config.toml
train_examples = 26041
win_length = 512
norm = "layernorm"
learning_rate = 0.0015
merge_dims = true
batch_size = 256
Rows from block 10 of a small sound classifier, named by matrix and row number. Rows with one number belong to one channel. Each number is 500 + 50 x the weight over its row's rms, rounded and kept within 0 to 999. All counts start at 0. Numbers have three digits each.
After each channel's rows are labels from the 100 clips, of 14848, where the channel reaches its highest value: "loudest band" is the band of the loudest frequency at the time of the peak; "responds to" is what is common among them. Only what is clearly more common there than usual is listed. The data: short read English sentences (LibriTTS-R). In brackets: how many of the 100.
# convs0: first width-9 conv (model.blocks.10.convs.0.weight, 192x192x9, each kernel summed), inputs 0-47
# convs1: second width-9 conv (model.blocks.10.convs.1.weight, 192x192x9, transposed, each kernel summed), outputs 0-47

convs0.36:463493547506482462580610572492543518544487440546433539459483520508514522490513526535383479486545464530530531520414524443530538455392461504463550
convs1.36:528580449508546512490525506447504501486494447456625481452489463417604559565572454386483483670552585515461408500446428531475550478483499475530524
loudest band: 250 to 500 Hz (43)
responds to: voice: female (98)

convs0.155:460470488544582511550549529487502520547431485536567560432450487443518462575445560454456497488490565528471556465550473464568581537455425552455503
convs1.155:489475566490514520436427409434493485497439496478462430503542471525522532511440508496573469481544512507579565505483517461480485475448436359463517
loudest band: 500 to 1000 Hz (26)
responds to: voice: male (87)

convs0.79:436557525477529534556475458497503472486615486485493590492651488505487437469529434491452462469491522463553529507425464542544505554454422535506418
convs1.79:550489553516426471468547519490435493550512455491519431508513480511533531447504449492521551507500520547471472625506523537448436433527531544396523
loudest band: 250 to 500 Hz (38)
responds to: voice: female (82)

convs0.150:509417410509450442563435465455536445468449468457455392417586500513501520540482555484589489573504463542561445441541578491453492367596488453509438
convs1.150:523508526539518567518370458571525574476475504442554506470532518469498522518497496551486490684473501458532607539518538576450543552492503462525524
loudest band: 250 to 500 Hz (28)
responds to: voice: male (97)

convs0.73:505512616532492472500546485566463476541497561471446505470401506452515502515547574630504515517467388516464481328563395453472536511448448434562512
convs1.73:489526391466478561515469625431483448508505489547486543546410557509474494515569561409468539476544585490551486528457588431522537386411533492540441
loudest band: 250 to 500 Hz (31)
responds to: voice: female (89)

convs0.82:509450435516467638393556503528498482378464483423440470477494509470487514470524551457620545527466499517480547460427450416484527542528475581526468
convs1.82:517513511464512432519471437544523472396469485480511502589537510551465478453513535581442466526577558527489476457487438557543465448488518413620452
loudest band: 250 to 500 Hz (29)
responds to: voice: male (93)