{"train_examples": 26041, "time_shift_ms": 100, "depths": [3, 3, 8, 3], "warmup_steps": 450}
Rows from block 7 of a small sound classifier, named by matrix and row number. Rows with one number belong to one channel. Each number is 500 + 50 x the weight over its row's rms, rounded and kept within 0 to 999. All counts start at 0. Numbers have three digits each.
After each channel's rows are labels from the 100 clips, of 14848, where the channel reaches its highest value: "responds to" is what is common among them. Only what is clearly more common there than usual is listed. The data: short read English sentences (LibriTTS-R).
# convs0: first width-9 conv (model.blocks.7.convs.0.weight, 192x192x9, each kernel summed), inputs 96-191
# convs1: second width-9 conv (model.blocks.7.convs.1.weight, 192x192x9, transposed, each kernel summed), outputs 96-191

convs0.158:452587494596560547502494544473491478497465356409583509421506485463491551463492483415505519493462428456490529431529454541449529497547424533562543549513498487618383519515573530485431462424545562536495540584501560566421504545541475458407577573533524483427436525597590503537426526543483507568
convs1.158:516471449446492516459552476499486467491463511505504480504521502530463451453440506460462490524533533458553469472460535529492542531581558518416468465494491499520490501530509507498546548576461512491473551594447563472583524574528544557570498554581494505468513477494630516364500430542496465560
responds to: voice: female

convs0.151:492590481424479519469346485533508385488487541559492526505634429464431487536546513513477512546553462500490555462515549444503456452594518577523548408517471504452503513505522560592373503518481495466559559520478469538485500470481516578513531503500469588488490477428502563559442466535465402461
convs1.151:438444549581452495480565590505482531514570567517520442505540491537399449488449451489503546537515452474563485465493419442462524488376556530490424488417545507533477523400421515528531547530441555554505459530532453516585520640519617542502486528559497466434511475504463563580485449468511560521
responds to: voice: male

convs0.118:544476526581517476478662605449406479550568452453475441451513459522533454504487559498496520433516460510540578435454470516502470500538552530534517452508522568501446352430534480509464508523442567520520510435498459467543433379545524521462523514519520528467505502434457449490390470504551438511
convs1.118:505490412550431487442437423434464481463580504501510529485496536497442427496457490529427550521446587451486491606409595450581554514441503508481521485437504555555406466525478450559522484476523425497495501495485489466522567545616479509557454441561417414550441588496521577544515519597488463473
responds to: voice: male

convs0.52:541460506487482478497431528503473589442524512512521523502515485545465517601442437525417536504554449536444495485371479587533512509386557537531571409461562419434490416640447523409522478485443587513497519498445420550527463440484479568500447559471515524513522462535450535533626498494536452451
convs1.52:470485455463581536520485526519528543487539551503422490393517460521492493547469442572488475489478441518521416545590456571435568482488471502467362638497540506439604357440480522432535465549377466515484473511504371477465515533560520412573512488424496524500458516473497499540516555435567494544
responds to: voice: female

convs0.41:484492450547587432436621573515548533443515478543566481453458566560517428424495514556459470462425483506425508474553529536528492521580434519449469440424431550507482500454613435453480467501452478445523554521456526404626519404541538516577590492430532536510527535412415410583468465462541488499
convs1.41:446484514578477484542544496494468509437480463569489497461497477532449512500570560479538480533443445454445443384516482459480523556456579514549497471457463576510515490445501525383441570506532486574510440505531535515595511371480523486599531460466483378507484482471463502444477496498536498506
responds to: voice: male

convs0.88:508475560566485472461433576411461523495533478473537570546520454506478564479481469535546495563570479564520547529467438397509507486468470512544404542591516485512553494522435493532533563498484520514486467493501463500511495444518571508461494459434542486387433435551389519457423521492458422526
convs1.88:490486600469444484445544523576505442589529575539488511430528423394508515457445459478453479618420565529549490507486524528586492507394512441447449580421534584470484515444487538401558413499625511515466493490549488468504562489416500601513476478556415534512522501503494614509463485533481557520
responds to: voice: female

convs0.15:556396539532593529477430522464567583498557555555466492455487426576456501463487526472483547475474489440566526464485506628445505462478464507422537357429521403514537404496447444494534471464513507562475521560503528538532533615476501466516568503540532520483550568517502617464435454548524555507
convs1.15:471475486488476537535496561389510613489467530501432541527554540486462587504441512447496481492549496477521468527517499463544411460552561455367546483590508424491445467512508502413461608509473486585503534515555448472509467513555539476381376485468539619541493436533432514438478435527520425443
responds to: voice: male

convs0.38:454606577432566475538460549452508537536537520460486563627396451543525533463477534457552405485558517508468438516516423517547548454334519542529549543502448536511534428478457477551487497450508525474488522476512486505479515502518571574558473440565564475560507471480522509479435511584633518562
convs1.38:547499475418427534545454521564487476496516464532514469528507540525538570498484577384569478414583574472449410580552499451458460547489503478530491421490529486558505551537539371490584528483515450478481438417464563405541513537567503538463478545518430520469445544474537522466492425561507500514
responds to: voice: male

convs0.133:461472461528451517476563459506445409480475513556487398555560528481504395570537602585445473476511593541519411504559525512415365510505516506545445619488544519543510564473472445416482525483457499482522457522484565551497455442490497511516536455441481466518457441488468483482518579566453456491
convs1.133:423522409514521430514472464532451482472487440445615436423541561466536427551532561601553397532514478525454490566466493555538532511591561503483443542478466522506474512437523536431584422484441466439484537533527534489430446495541405480472551630479452506509557551414598426467497479454442536558
responds to: voice: female

convs0.182:502559519474443525537460454502526580555433525558513445564552475592545455439484530411484465384573517516425484476536565426486609451447492583525540349512516548502474513492555498518433514538509398534453448470451452510532503564510540466582401504488517528473540599431496403424579545515521460550
convs1.182:490457522577522532463623426496535495526550534467441513555571508479490451445533580473484537484508521443470446518493498513487536460549533497485460515495519412535446471554560465446545570489504566545557573534508426546588476531562433474451479462468437615532502541532493601528406496428511516434
responds to: voice: male

convs0.69:477482508416492446500443483509525478427458471383498576542568483471466520381573521557470453514480514476533586494491534447469479520529476584493574559415549476476431453445476534495563571494530360513504474524494569543487488507442455550448513579507381452509488465506464569528461487583546503575
convs1.69:435560461523495575502538502542513459543468548512555480522441488503514515558596509588438555442518550465509540444494539485502497546445563497464379468576516512429460519538443534586490431462576544567516545476510431539388523537551509484526478558562461472492405515461517425503537554385426521495
responds to: voice: female

convs0.168:374497396553518465430455488498489384467482557482447560561479565529588499509500543506586519517475481482452460536550591542493462491425454521472424487407525548528524471561497528488507524515504459573564548528518514575490537479556555415410533531594537468525384509486444537475526442501518457558
convs1.168:569528430480535485567453488583513503495457504432472539560524485531507508501566528526425490546448441498462451364559370493418522624531492592472545360453482533531524513444476524477465491523536470467509509501532569485427547497499488485580493473562549511522561499522488448539437508576508527499
responds to: voice: male

convs0.188:615459456505528627477500590468433380489530527547474438401557450574494406500429478480472491510487525520503503540528587475494493513500499441445532576507497490514420565519527463451586433496508528587474473512499457431478444419491462569463475504446436544473523428496510540471443408539486555492
convs1.188:357508494505502550573475457475559527522481531517539567509500468426583539508620455532439477482429500494554433546476488446468481542535498532472354509439478573571465472538463488531405445501555606433459506645467471494574491564579464530510414495587447533497517530528538437564552485547509447535
responds to: voice: female

convs0.113:494523444533452398471481523524459468545597473479524459472477536536515459489533609496552476423501411371548517453448447656558562494500460424512407506520463547527550516516471548531507490477429532490501476490453493442465578470566548510494588532528498508528473546463507528434473427477504494538
convs1.113:555550519424546448578419478457530466511498458498478485550550599580564505473526519546482448515547469586469569458529562482522442561463492519432496563593488519546548531515456455471526472528467533418470528571525397483430496532515493565694486564502482479528452463505467478520376531517453418585
responds to: voice: female

convs0.91:412546430557510485483552457453415446453622559546595537469414444527547550533486443501529510572500512441455495482460422520471552418405531465520510479465521469504560535505387417452411476512548480507446510505465485470532453491577505490468505425511543406553565493525550450507564441404520475576
convs1.91:502472501496602453501553503495498366566543495526482570441540571464572475461568559489472440554466525583514506521479493455606464547478450443540481501519496476496525461532551597534556444584459550409420423515396638507503547487510533495424560533516471455496483649544439559443569576523476588418
responds to: voice: male

convs0.42:494542531362536568456441520551508539544454585505521480404546466458575536541502482506534501559446490445473580447485623473502553464564545470450531539467556449541520448433516566490487487431422484512532433513470419439504473438528433583544531432500572441540516522499439428554446486490524434501
convs1.42:441491422593488539511527532455522595499499541549508569488446536604449468601509529464467514511482457517546476484577553502441417568488408446459531450506550464473590514577483539574640489494460501608461467483501434459480523507570466418536472534395490574561444458522515513515506503433511452461
responds to: voice: female

convs0.144:531506564494493473443454599552464467531605437445488524490534452487529562514450492594447492550478515518536527546332541469525556527536508433426424506558584517472570495602568532456553465477449436541551507505581615484584571494495515466506499475483449480498531476604538501549603514498483492491
convs1.144:479535467380465487495456514518522545511449581425356569489519479470457465523488408492475499497398460511478501499570494546454561456424476536485484624514500562449502438480476552480460456555535442441537468514541560459435448615459428533449516506561509511563419511452423433537464501521510441520
responds to: voice: female

convs0.14:457584528461450490441512584409525384516538511486580461363514547515461539522616503558518488467513568431429599441515477578529543398417550577526523523495372539447511554416496432424491461479575468509488516466410502450534517519474536491474543467544494465540558460463462555478550454408467599569
convs1.14:462474402533528426505528482490488459492489564408526477593461553479532529440485502542512538553516584475490473392515434427490466559491461515501552410480503461427531474557464490536520533473506521487501544495443410545483540586554393429560549489400503499488549568465562532447546523530439484471
responds to: voice: male

convs0.5:490485546480515520492489482424503403497540524547545540450440468445542507499505566447466481560536386442456448482511439580430487445554500447587501336549506535516537537564491529537517530492540475552522441552561558454557504419492525468491490527472481500515479515548478538354488431448522487473
convs1.5:560547543501564485507531507536488498458502558512585544575551468531589541522578556478667482448477515536467543548540478448510537559539480520463529554623487395478485555497525489428545548491565500563515562564468559440560549531526607493469504475495530482454472504500539484605565514474554485602
responds to: voice: male

convs0.93:399427400429427585444448511455516537509474497550474492428378547473476399444492505599439469563514497484471409555441437494468489539464471499491535538603467491523527496525465526521518437482480541517505428505520506535472536504474567545483524489525541565500576460562553527503519545471572510484
convs1.93:530530545385430442519535488543514528539500480554462501491531419500582513450492472472490508461469496477487543500589489502508579404478512506562424567498516400545464485574496511561506495541498463458555481506550539544428552586636612454508514531481505555552402546552470535453491466547430571523
responds to: voice: female

convs0.56:442542514446479544596577547484492596507519466441452453476597449544474470512521504595531582476493436576537517529559539443477480521513537556484448624538537462562575564513506560524544367432524590486531482506427453491548429551520491480596454490485493527575434522440473429518499621507485565492
convs1.56:570505518532429527520408532469506415494426493501501472474526443478450458455418552565453498481473493450513589440473547545496517534499494490501541556428426550532403577510465408547520561560538515466561513451380506571450610450531397484472504577584525581481627552441500540456516478561581456446
responds to: voice: female

convs0.73:520505455526515361467495517481442538515601438573478523436543516514472488359482518480504499534474519454431487506533557510594497470513512514548568425434465470550471487432452452511556507519481413440402483479454523522555480530552444390523525531440448538501515430562488544471634581523509561581
convs1.73:569480441614518478547565491553477434441542485472439521594503439502571417570443495493444472435476499418509472418507462466470563483498503464507541533465565469521480461545489479484464483522542531541513459498504500547520540517544485536454446510502546480558463494542501618469446402466506377417
responds to: voice: male

convs0.145:526500410596510489556501461532468591520501473471504647570569477504530603498468506520454486504430504396514512556453531545490544541448496462496467522494417506573523511533533519465538561524517539493389471519553476501516469458502521457412519508435487466469563473536511601470482516540454375606
convs1.145:541476451422581433430580502472484436405434506485553446508491492504466444455582563524486533409514541562432546543433541522518499435534513492505580451425488417536490526467562615535507454558533514467484471531459531520484504576374456458538497519509448480483453367456523416567456434566449486426
responds to: voice: male

convs0.20:392482523517509487459483492523508487520369532522487547645546406528521558457561578487494541466542503547453472517553407430531569525456533636513568537567540514492580460509437578534470520434561457470475517510512500467451466469470500478424483579412498542552569506620450514474476510467483491520
convs1.20:514564471495453497448530533498492464479452573448548499513382530528408567509421441467455533588504534567483488510412422499432522473522515476543542500507511455436568547444551475582506526473442489552472498532550493588541496499539421460565592372524603535477433564447526526520485449439513506492
responds to: voice: male

convs0.116:458438555464636540521496458480486500442467541544567473492526471583491519598569544572480527475458464560555542487504450498550553509487462510505471398525468438552533459551474499517487535557664469463544524519419446457505479450413458447514569525438456555472503572594521445476482454472387527488
convs1.116:514489527561471448557497530515560539547475461476555507520500529552546550538477430454468518531489448533492475556538448495487510523497548548478503583487516506427512511525533445565456493426429588550526549540450515562463416505628444499368448453534498396494498482424504514550476482523470440456
responds to: voice: male

convs0.50:456570468447508457527499433534485480528491525476524530477516524501553475567455505502444540444470547477517507485425536447400483460572537523555420543505495558536502621573534541537453453493392596499402496514513449444505535503517551575494511516468617468440422475442479524553509451555412475586
convs1.50:610537583515494537450499510481471552414494423554599492512418556501509500499475469531510492475526462500459447685467476495495492529488551568426500498541491536559523462501486484454487474500458444649501492495527483501503481527499536505412503497485504596439571557444505547557473494520572496474
responds to: voice: female

convs0.83:439522472553576511529638542478520489485578498410475528408543434496534493462555511559388425436538473474459546469572517539441509549524483467500492489511601427571506469543486494420585523480458426448532576489440517487476491487533518524551465530454513529580534413507542615448530460568474510549
convs1.83:577548580576463471494545512479483513500573506557489536630502476501553451477469476493486546512455555487477606472443510436456498496561517487490517569474470570494564528397504496510404480473547642570475429517496544486533537495483604537513535417531557547482493450484506475499519503497528540506
responds to: voice: female

convs0.150:579470481412517507495490545547452501461462517504514562529468505480399517506402422446517609471432486519562474566499584445529485500556536419526446377503544534523484552543546337521486506537432511436471512503525479477583564513474483537473563512466460541524567540529455435569504423538369513498
convs1.150:519450575533546533512562559510419484435569493522481508620463495503579540432521474544558519502573522440471520485553423483550481543414467480473483500511450543541524487550408571505415499445573473517548508318566572493603444520466536507436500476472488581533510454527524566371383458508509489508
responds to: voice: male

convs0.167:567473513450492482491504553520461572604528578532498427450521592541455533507478493464533493496441533518511455522538420508526547471649494546498506474558495556534483511528449417496401576472483477525471536465477488554479529431548432518534422475481489422505514473392444515449472459512419468471
convs1.167:483497519594572448543473456381526508549560491500481498515514443515376449475482510468484518471523547473562482612446439494536534461476496511447503443532447605569492551353494484477608557510442513411545472493519453563435497509517687570432609387492443439435553498485461469518475437530543538528
responds to: voice: male