config = dict(
    arch='jasper',
    model='sound classifier',
    dataset='short read English sentences (LibriTTS-R)',
    train_examples=26041,
    time_shift_ms=100,
    n_mels=80,
    hop_length=160,
    input='log_mel',
    spec_augment=False,
    win_length=512,
    targets=['voice'],
    num_classes=2,
    norm='layernorm',
    hidden_act='relu',
    depths=[3, 3, 8, 3],
    kernel_size=9,
    stem='single',
    widths=[192, 192, 192, 192],
    label_smoothing=0.2,
    loss='cross_entropy',
    init='trunc_normal_002',
    residual_init='scaled_by_depth',
    optimizer='soap',
    beta2=0.99,
    learning_rate=0.0015,
    beta1=0.9,
    shampoo_beta=0.99,
    eps=1e-08,
    precondition_frequency=20,
    max_precond_dim=1536,
    merge_dims=True,
    one_sided=False,
    adamw_lr_other_params=0.0012,
    max_grad_norm=5.0,
    ema_decay=0.999,
    max_steps=15200,
    batch_size=256,
    epochs=149.4,
    lr_schedule='poly',
    final_lr_fraction=0.01,
    warmup_steps=450,
    weight_decay=0.2,
    adamw_weight_decay_other_params=0.05,
)
Rows from block 11 of a small sound classifier, named by matrix and row number. Rows with one number belong to one channel. Each number is 128 + 24 x the weight over its row's rms, rounded and kept within 0 to 255. All counts start at 0. Numbers have three digits each. After the name is the row's rms in percent of the matrix's.
After each channel's rows are labels from the 100 clips, of 14848, where the channel reaches its highest value: "strongest on" is what is common among them. Only what is clearly more common there than usual is listed. The data: short read English sentences (LibriTTS-R). In brackets: how many of the 100, against the usual share in percent.
# convs0: first width-9 conv (model.blocks.11.convs.0.weight, 192x192x9, each kernel summed), inputs 0-191
# convs1: second width-9 conv (model.blocks.11.convs.1.weight, 192x192x9, transposed, each kernel summed), outputs 0-191

convs0.38 104:115113117088124138080114134117104115118096115066107100130119150137145163113167134111177146109138110122127122130136123150172156100095150098115133190123161171156105079141094098119123113168118137146118134149140112120124046135120095154120114119118158140149111116144123111137152087136133126127084091161122160104115113173130118123107155128133104133135148122149140166138124178118154095093142090114141147159110118120111125105150147109091134140115119180147127170113135181133132087120130145191125156123128110122091139102109134128124123137106138136107131129085127078158150094164134138121
convs1.38 099:144123109137098133107093129150110136118141158147088141144143121128111143120093160136119177173166090133076123123100170120132155113130145085105127102121133096127179113128146141097176096112155130103106122141135118130162124119128151125155103159108128092128172125064115152126131135094129111116070134174116145150145109120145147136127112144182135130150127103143108152130107090116152136127142130094084109172103090152111114104099128132129112116107100149129125115107142124117146219103146168122119099125123115124147167148134056154130113130147140106150112139137142145149113091149156099117
strongest on: voice: male (82 vs 46.2)

convs0.12 085:101138123074131114138113098150163121120109124085115149101181165169137110131107100127101120060145143149132149174146087132116123111156142160111115101151159142134130132087142118132124119097108095138115122145112114117121153147162106153129081142111158137135125141097131127145131115142126130117153096123103138142092158162146109142098130122090129135141123090137100126111139155143085102122139118068100121130132197148143134116133107118142132153101141150124141141184154149092123141102099123182130127122119161133131119110122166087097143133124114137114063132114168101078099127080119176159
convs1.12 097:135097124131090117122150143121115198104114109113131139123141145137155115121153151117129066131092114174142168155149119153121135158103144103152134150125113100164126073152143150100134124118151122090122120076148084151118084165091160142159149103132100117125106129147091153097140123136101137099121110111128120102136140128123165121133113150109137153126131102153164083106143118148153115117131169137151131125156077162131161123096123140108102130146113098090113149091166081178091110129100125150141134176132080145152132124110135175139131106159131160122134144147092104139162109102151132096
strongest on: voice: female (93 vs 53.8)

convs0.14 086:130119113151098141093093098133147183148147144093097176075112106097120144110148120128128109108125125140122102113167162112115137126144159114142127158102114139143142143152130106109151088130137110124149151087125149134114105152145107104135110134113062122108131097101128162137139122130160153099104128168126127105168109132148160147144193158138129098111176125096137114150100104090097095119093140135099155171134163160121145156127144082128113146125103144087136115118117118137117124114116158178124132144109098125124110115114163128123109078168125159127134172128149108170144081173097095101
convs1.14 086:148105122122108114128126155141154119132083120146108093143120098134154169131097145112106177117110101124110132131084170142168134135135142095128126106139146110138124142107096169064124104110106117125151106121153140139138106089143130154133121123131181130149123143084096098145118139148105123120118121153143086077105142121162106136154158129077145110143073090127116116135091107119087178113127105147131110137085110155142104141149114123156135134136130126152111158137135143130174139112100131107114119118111135101187098154119079137087151168171127173128167128128180152135109071127108117125
strongest on: voice: male (100 vs 46.2)

convs0.80 090:119103137126141150142129146143086155110134154088189188135109098141119110116166084103161146119142123126103138140142135127159105117112094109127093164157107098112170146119059090123100127104096113141113125090147091106160098108130149120101103138160171111119114134090086097133108146143151138140091121131114097121135117109130135177130070158116134140147124157112147113126132138107134129138128122111101088163131081114132098111164095121115148130150100129138117120134155121086129112106106196168156127130098147168171121107109112152144097132133130161130132132130154131171149132099119163142
convs1.80 081:125100137119116094104138098119143085113116113165094104147131138090131161137135118098111122125147151154160155117192110133099108123175156100134112123074158141146042111166146076106154136100116078132115122166106110097125134113149095136149156124122128121118142134113138163106099121131155132157117156144099152103095141099140116162165138106158115114134134096122146133127094086120148105113126116100152141121123185130127139124143146136099153128160124144123132099152100159146106123107108082103109175139135133109115090114148113079102141130152123196130108108091142111155140149127142133101
strongest on: voice: female (87 vs 53.8)

convs0.164 094:129130099105168105105099136138148130113143101077127182137134104151062125108143128113145178151106124176127123110150137139118139135136097123125119143166120101160157112126124140066089098126081145121107149148123116152108175161131110130133104131138120155127098101150125184124131126131161128098149152114132082113108163135121142143107155146098117127143127113131146119158098124134142133095148132088127168099133137093133138152114111125160144179116130119126120075164105138152102147131065081115178131140171138149119131107156128100141091097130110131121103105170128173134161121127126081150
convs1.164 108:102163127134134139140145148110105127127151114141166121126119109124140157129134104125147118112149106143078142148142121120144133143161138143109095111113109141143044118149117145160117130186178097098158119132132123132152076095152122116147100144133134130138139124097122086156143135124126139157145131114128156124123116105093161133122117139120086094147134132124180086132117152111103139134102085139117125134111142170118134118108158116150096122114177151127097144092138142132120098132120134134151184105142137152148100137174146109161135115101122142209110116034141094109156105110122173110
strongest on: voice: female (99 vs 53.8)

convs0.94 078:093124162102171155128135112134155167156161129086095127125105123103113110159121090074135157116141102141123125099149119088165138132114124150138144125123130117134143129149115131094139132171132123130140151101129150067076167114132140142137139145125101134104155146147104140086095117147146133101132129148137125113110114149132142135092108075146109144130118114095151140079115141070120133098126127102121148150120164097134171128110077115137175123150136126117115142154150126130140151154124087130174120169123108144120153166098143115176103155132106134129085165142180111147129062083130105161
convs1.94 077:122121133125106126078152120094128110106151167145139132074111118130120154145160144149099154119102094136151137154112158145081117105139123156132136133155093164145173106095155131096131146119152118127154126211115156150092115086118126124098161115124157111108120130144160139124111049101085115140143133104118167136100117152138125117100102132085087134145132097105152107154157108086125171152140127137125137094105129108130151097134119114121136104109156122126123143128155078128133144164177149154140116123162109117164130104156143134165166084119110149160117128118137159153150143155138146159
strongest on: voice: male (79 vs 46.2)

convs0.72 098:119158128148086103157154136140093149167085178141103152156090168118170125126119123112120147107136127131140117120141141161125104144106142111121105153161116119108148125171100128144137143119128150127117103147136114088115136162142115113110099102132095141115120122147164180104125108147137129162158113098066155124112119121155152127165094163129146111120124118148143120120128135117114142122124158158135121103120161104118166080128140168095160111098166129098122147131168116134167123099084136136162111111118149116125170137064104158184117168141160118157144194097167103128105113162121111129
convs1.72 090:150146182148141163140125131162103116111113081150158100121126134095153130141145160147147145110152161131141137132155129084123135145123157155126079171124163110143120104129150125071088155130128177161142156092118151073109134135148113130140125145098141148125155084114070114147106141126159111116115150111185134169110135099138155127119140084120090130129116151130116123131090138107134135127151113127167117122164093114174094119152108120115154146146095115107171133108127157120146117120161129158150115120147146129104140155096177141168138137102076126140117122124105175138120177145115153091
strongest on: voice: female (99 vs 53.8)

convs0.69 106:087153102099135124085157161151176148101121124104195122137110137157113131151098123098102124150136120112127147144161091141126140122190128149167069134115131124120139148086141120107138126127125123107168112108118099107132121133136164162139181149127111138110140150082108109127114118113101157153123116072126152165146104157153125120137119154129122125106138093104107138139132160116137122107101123118120142131134180163114091160169128166110171166133106092149108156155115151118152104132165099102129164115066128122135166096140134151150127080136136165140097141128149155104137126119170149127
convs1.69 111:141103115186143121187133087098119125088104111150101155109121131133141114143131129139099119113164131169108171131135128153088119130099150119122173170146117112135129112116112135098116104100168149100065141066117079098148137113178118102101108117152125113140102147085128112101134122144120115144135121099101121086125100134132119105125126119110159140141146104133123159134153140157127138154132157122141114137148135177126152150114107141153110137139099101113133174060192089134127141120109143152156119123179100124120140111159131175082137135154086119126123153120114105118168100102143121130
strongest on: voice: female (100 vs 53.8)

convs0.71 106:151053115105098134125139103131110153100130116116173154142103127142113121155150122108094167116152089159152147166103111133116132160119131149131136154127116098118130100172104134127124110163146127079133119093123092116172165147152145117137110134117158128128107158167072077153152120159152115122119094155097124146094135134127144133097101152151098128140125119145110132130157103129140159145124096117121090102132110103132131101076133192118110195119159124156144095139122135125094160118164138137154132101140184165152119164093148097101134134143171114139120137165126141111123151138115110145
convs1.71 107:168117055085141118124089166140124150147067143114108135131118138158194143135126114094138108146110121169091152117129164129122122127101138112121120170105139106117114140136115161072130073130124129087132134152092091110120070136129142128175139115138120108109127145112148157083144182134106150150152132112121176120100103111125128138148145085102111137130134096116151147084137123143157123124108113127121164155158120121153137135137128159153140104097137141113132149094133120144129142134119123120083150107097116171113151089144139155142150134121101151142108110126173097118171095098078135133
strongest on: voice: female (97 vs 53.8)

convs0.52 087:105158089128174155146161110200134126116131083102111153093122121086114117127087153147119125130132108104142151106111147145148137111118149122152123067095125119141107156108098141073128152097173126126163178128133096115115166153164121133141066121139130122117162156114110169154132121114092141125111138154165096143106120133135142148134117147093130159080112127161117130160115114140106137155141116088177131116163093122165119127109111121164104144110113112096137134137117145129100190136128129135103145135152098113127118108111137107119111110151093116115078118094101094171129116131140092105
convs1.52 087:128127146118130111107158096121142126133181138157146128088135138122148100147104161100107113092157114126143120127095148118089105106143107137112116160125133126127127092149106116122119126135174140119130125132075191141118129152174139138103143108154146119142132141114151135142124093127118117133139116120106165150154127156126089136153160156094156115120163097136121131115150145129102121157146140130130114129091195107146142092209087124172161077118169124121130145151152090122143126098156147162086095138129128130105167105063115099105110092118075101094153118132117129120114088114107153139
strongest on: voice: female (88 vs 53.8)

convs0.138 092:133159113140115138129141121110117160157123138129169112141117141127135132116116144119165126095133156110143130119122114140142126112095140126092124145116134165143129119093127138170163108079092107130100152109181152116098141151157139144118132149135200124180177137119104150112121080103112111122177088113128164105140129121165126167128172128158097126129120165161113136171143119106152152130091123142095161116133120088100169112161165098175143070098131125134125122093094133117174155134148156135131109114142132131186122104094167134091168101144148136130129091103158110134135126150126105140
convs1.138 097:148115132120104130131089144105135135125131107148099137105157153149108081133098118071133153130132126131096125129139148113144128129165116141112136126091129165119159178119135114167134136178099093157123117141150129126155113134158140137179126114158116129099119100078158134133115119121119140148114102144188171089121138150110122125111105161145162118124153163142124134075140090144105120110102117114098128047134108152095114126099086114140121110121165157147111154139104146160128184107157121134111189173137132161088103104152118146125079127135116097156153100148130112101121148150118093111
strongest on: voice: male (98 vs 46.2)

convs0.160 153:123129134129112149118126139126158133144133106153091114102136104133133138101105130108135126195132121122121120113123099152087154124216149190139123129140136137132166163130139124089123133117124123143135122150137146180125135117120160140108136127131117140119121135129114166133137133125132148137108121167100167108131118150161111113119126140134125112146142123120146140078126110151110130123133158142152126074126119136114115173157118114124138130130139117133101135095130133135117127141127106116110141148165119120146132107255107116154135137119137113139124152157120099085123136114118084135
convs1.160 136:142138131139106112121142091137139103146144137128108123114140118103106169128115139145158167116118087123150127128123122136116124110191121136159121156129132105121095119113143113075113105124125134120125108147119135177128105115122119110104078126110120141127115114115114137129145130201118123129114117129106093146114063153139130121111136163112110125155120137113155167092115138096106150126122130100190104100118164208132154161116115146127103065128144149111144148152076100159124111106112133140148222169158128159104139127198132149101141132097147113161114117128099109122121134129144149129
strongest on: voice: female (85 vs 53.8)

convs0.79 090:140150133115200110155120142112166118128158156117182128108130138113129152141113179080148115107145121109113170138138124120118143099150160140141165108130148110177106159116102128125104171117150160184106170100102119133096154111107116117130130119127109151114104126138109152102146147126131135146159137145102072100091129124141130130107160123095150127109129163112147141136139137101152139105137116142132129118125081104149084116186138181120109091102139112134096143106103133124104057098149159152103151152129130105080141174110146143111136128144148113116165148153157110133132116088116116081
convs1.79 084:142116136128094117124143160176117079147128101101156131126152113084121142128149125158106099135108122118099111119120119119109122100104130106139182154154114148140140121112121104202104134110115097161152148113132120167113122071107121101116121103146115150115144153159141122150130129167126156151094105129091136134122129131111129128137097168151108151125136111098129129116147168141175145154138129140102179137090167159144107126075129127136152114140092104120120100086148141073125089094140123124090137148112146141118114221140148112177125130090166113132132132183122115107099109142128112140
strongest on: voice: male (97 vs 46.2)

convs0.91 148:154120093130113123123163164091129132130127125098089087118153112117164129121155121127140123157111121137154118111110138129144121113123119076123084093108154078103079131218113123145130154197158186104124134133159093107178122134127107117105153139094162104131117139160090113141116199109088152147140121146113140097151166110140165122112137107142133161128083125121139116123135093113131135110122115107160116130134103154130126157093122130129126130091114138152122140108119128126106156157163103080129118115128149150158103145129147110152114126128107124106131152153163116154115078135085161133
convs1.91 143:145106095131120104157108104160154122132113107122160137133132087136121117138135131119081164139123126156132177123115123135121132139110117101154133118157152107112096089232121149034120104177154130110135145125128118115119131126141155115144171126139086143115118133134121128139134132153137154143076123120066136164155150110178140134139116147132092134137106139150186140106129113129122152095144125092106128108126147137144163111113116115155152065113129134128099150121149105133109144156166112115143138114132126151132116045140140124142132088156091121118133121114128114098131165143164126128
strongest on: voice: male (97 vs 46.2)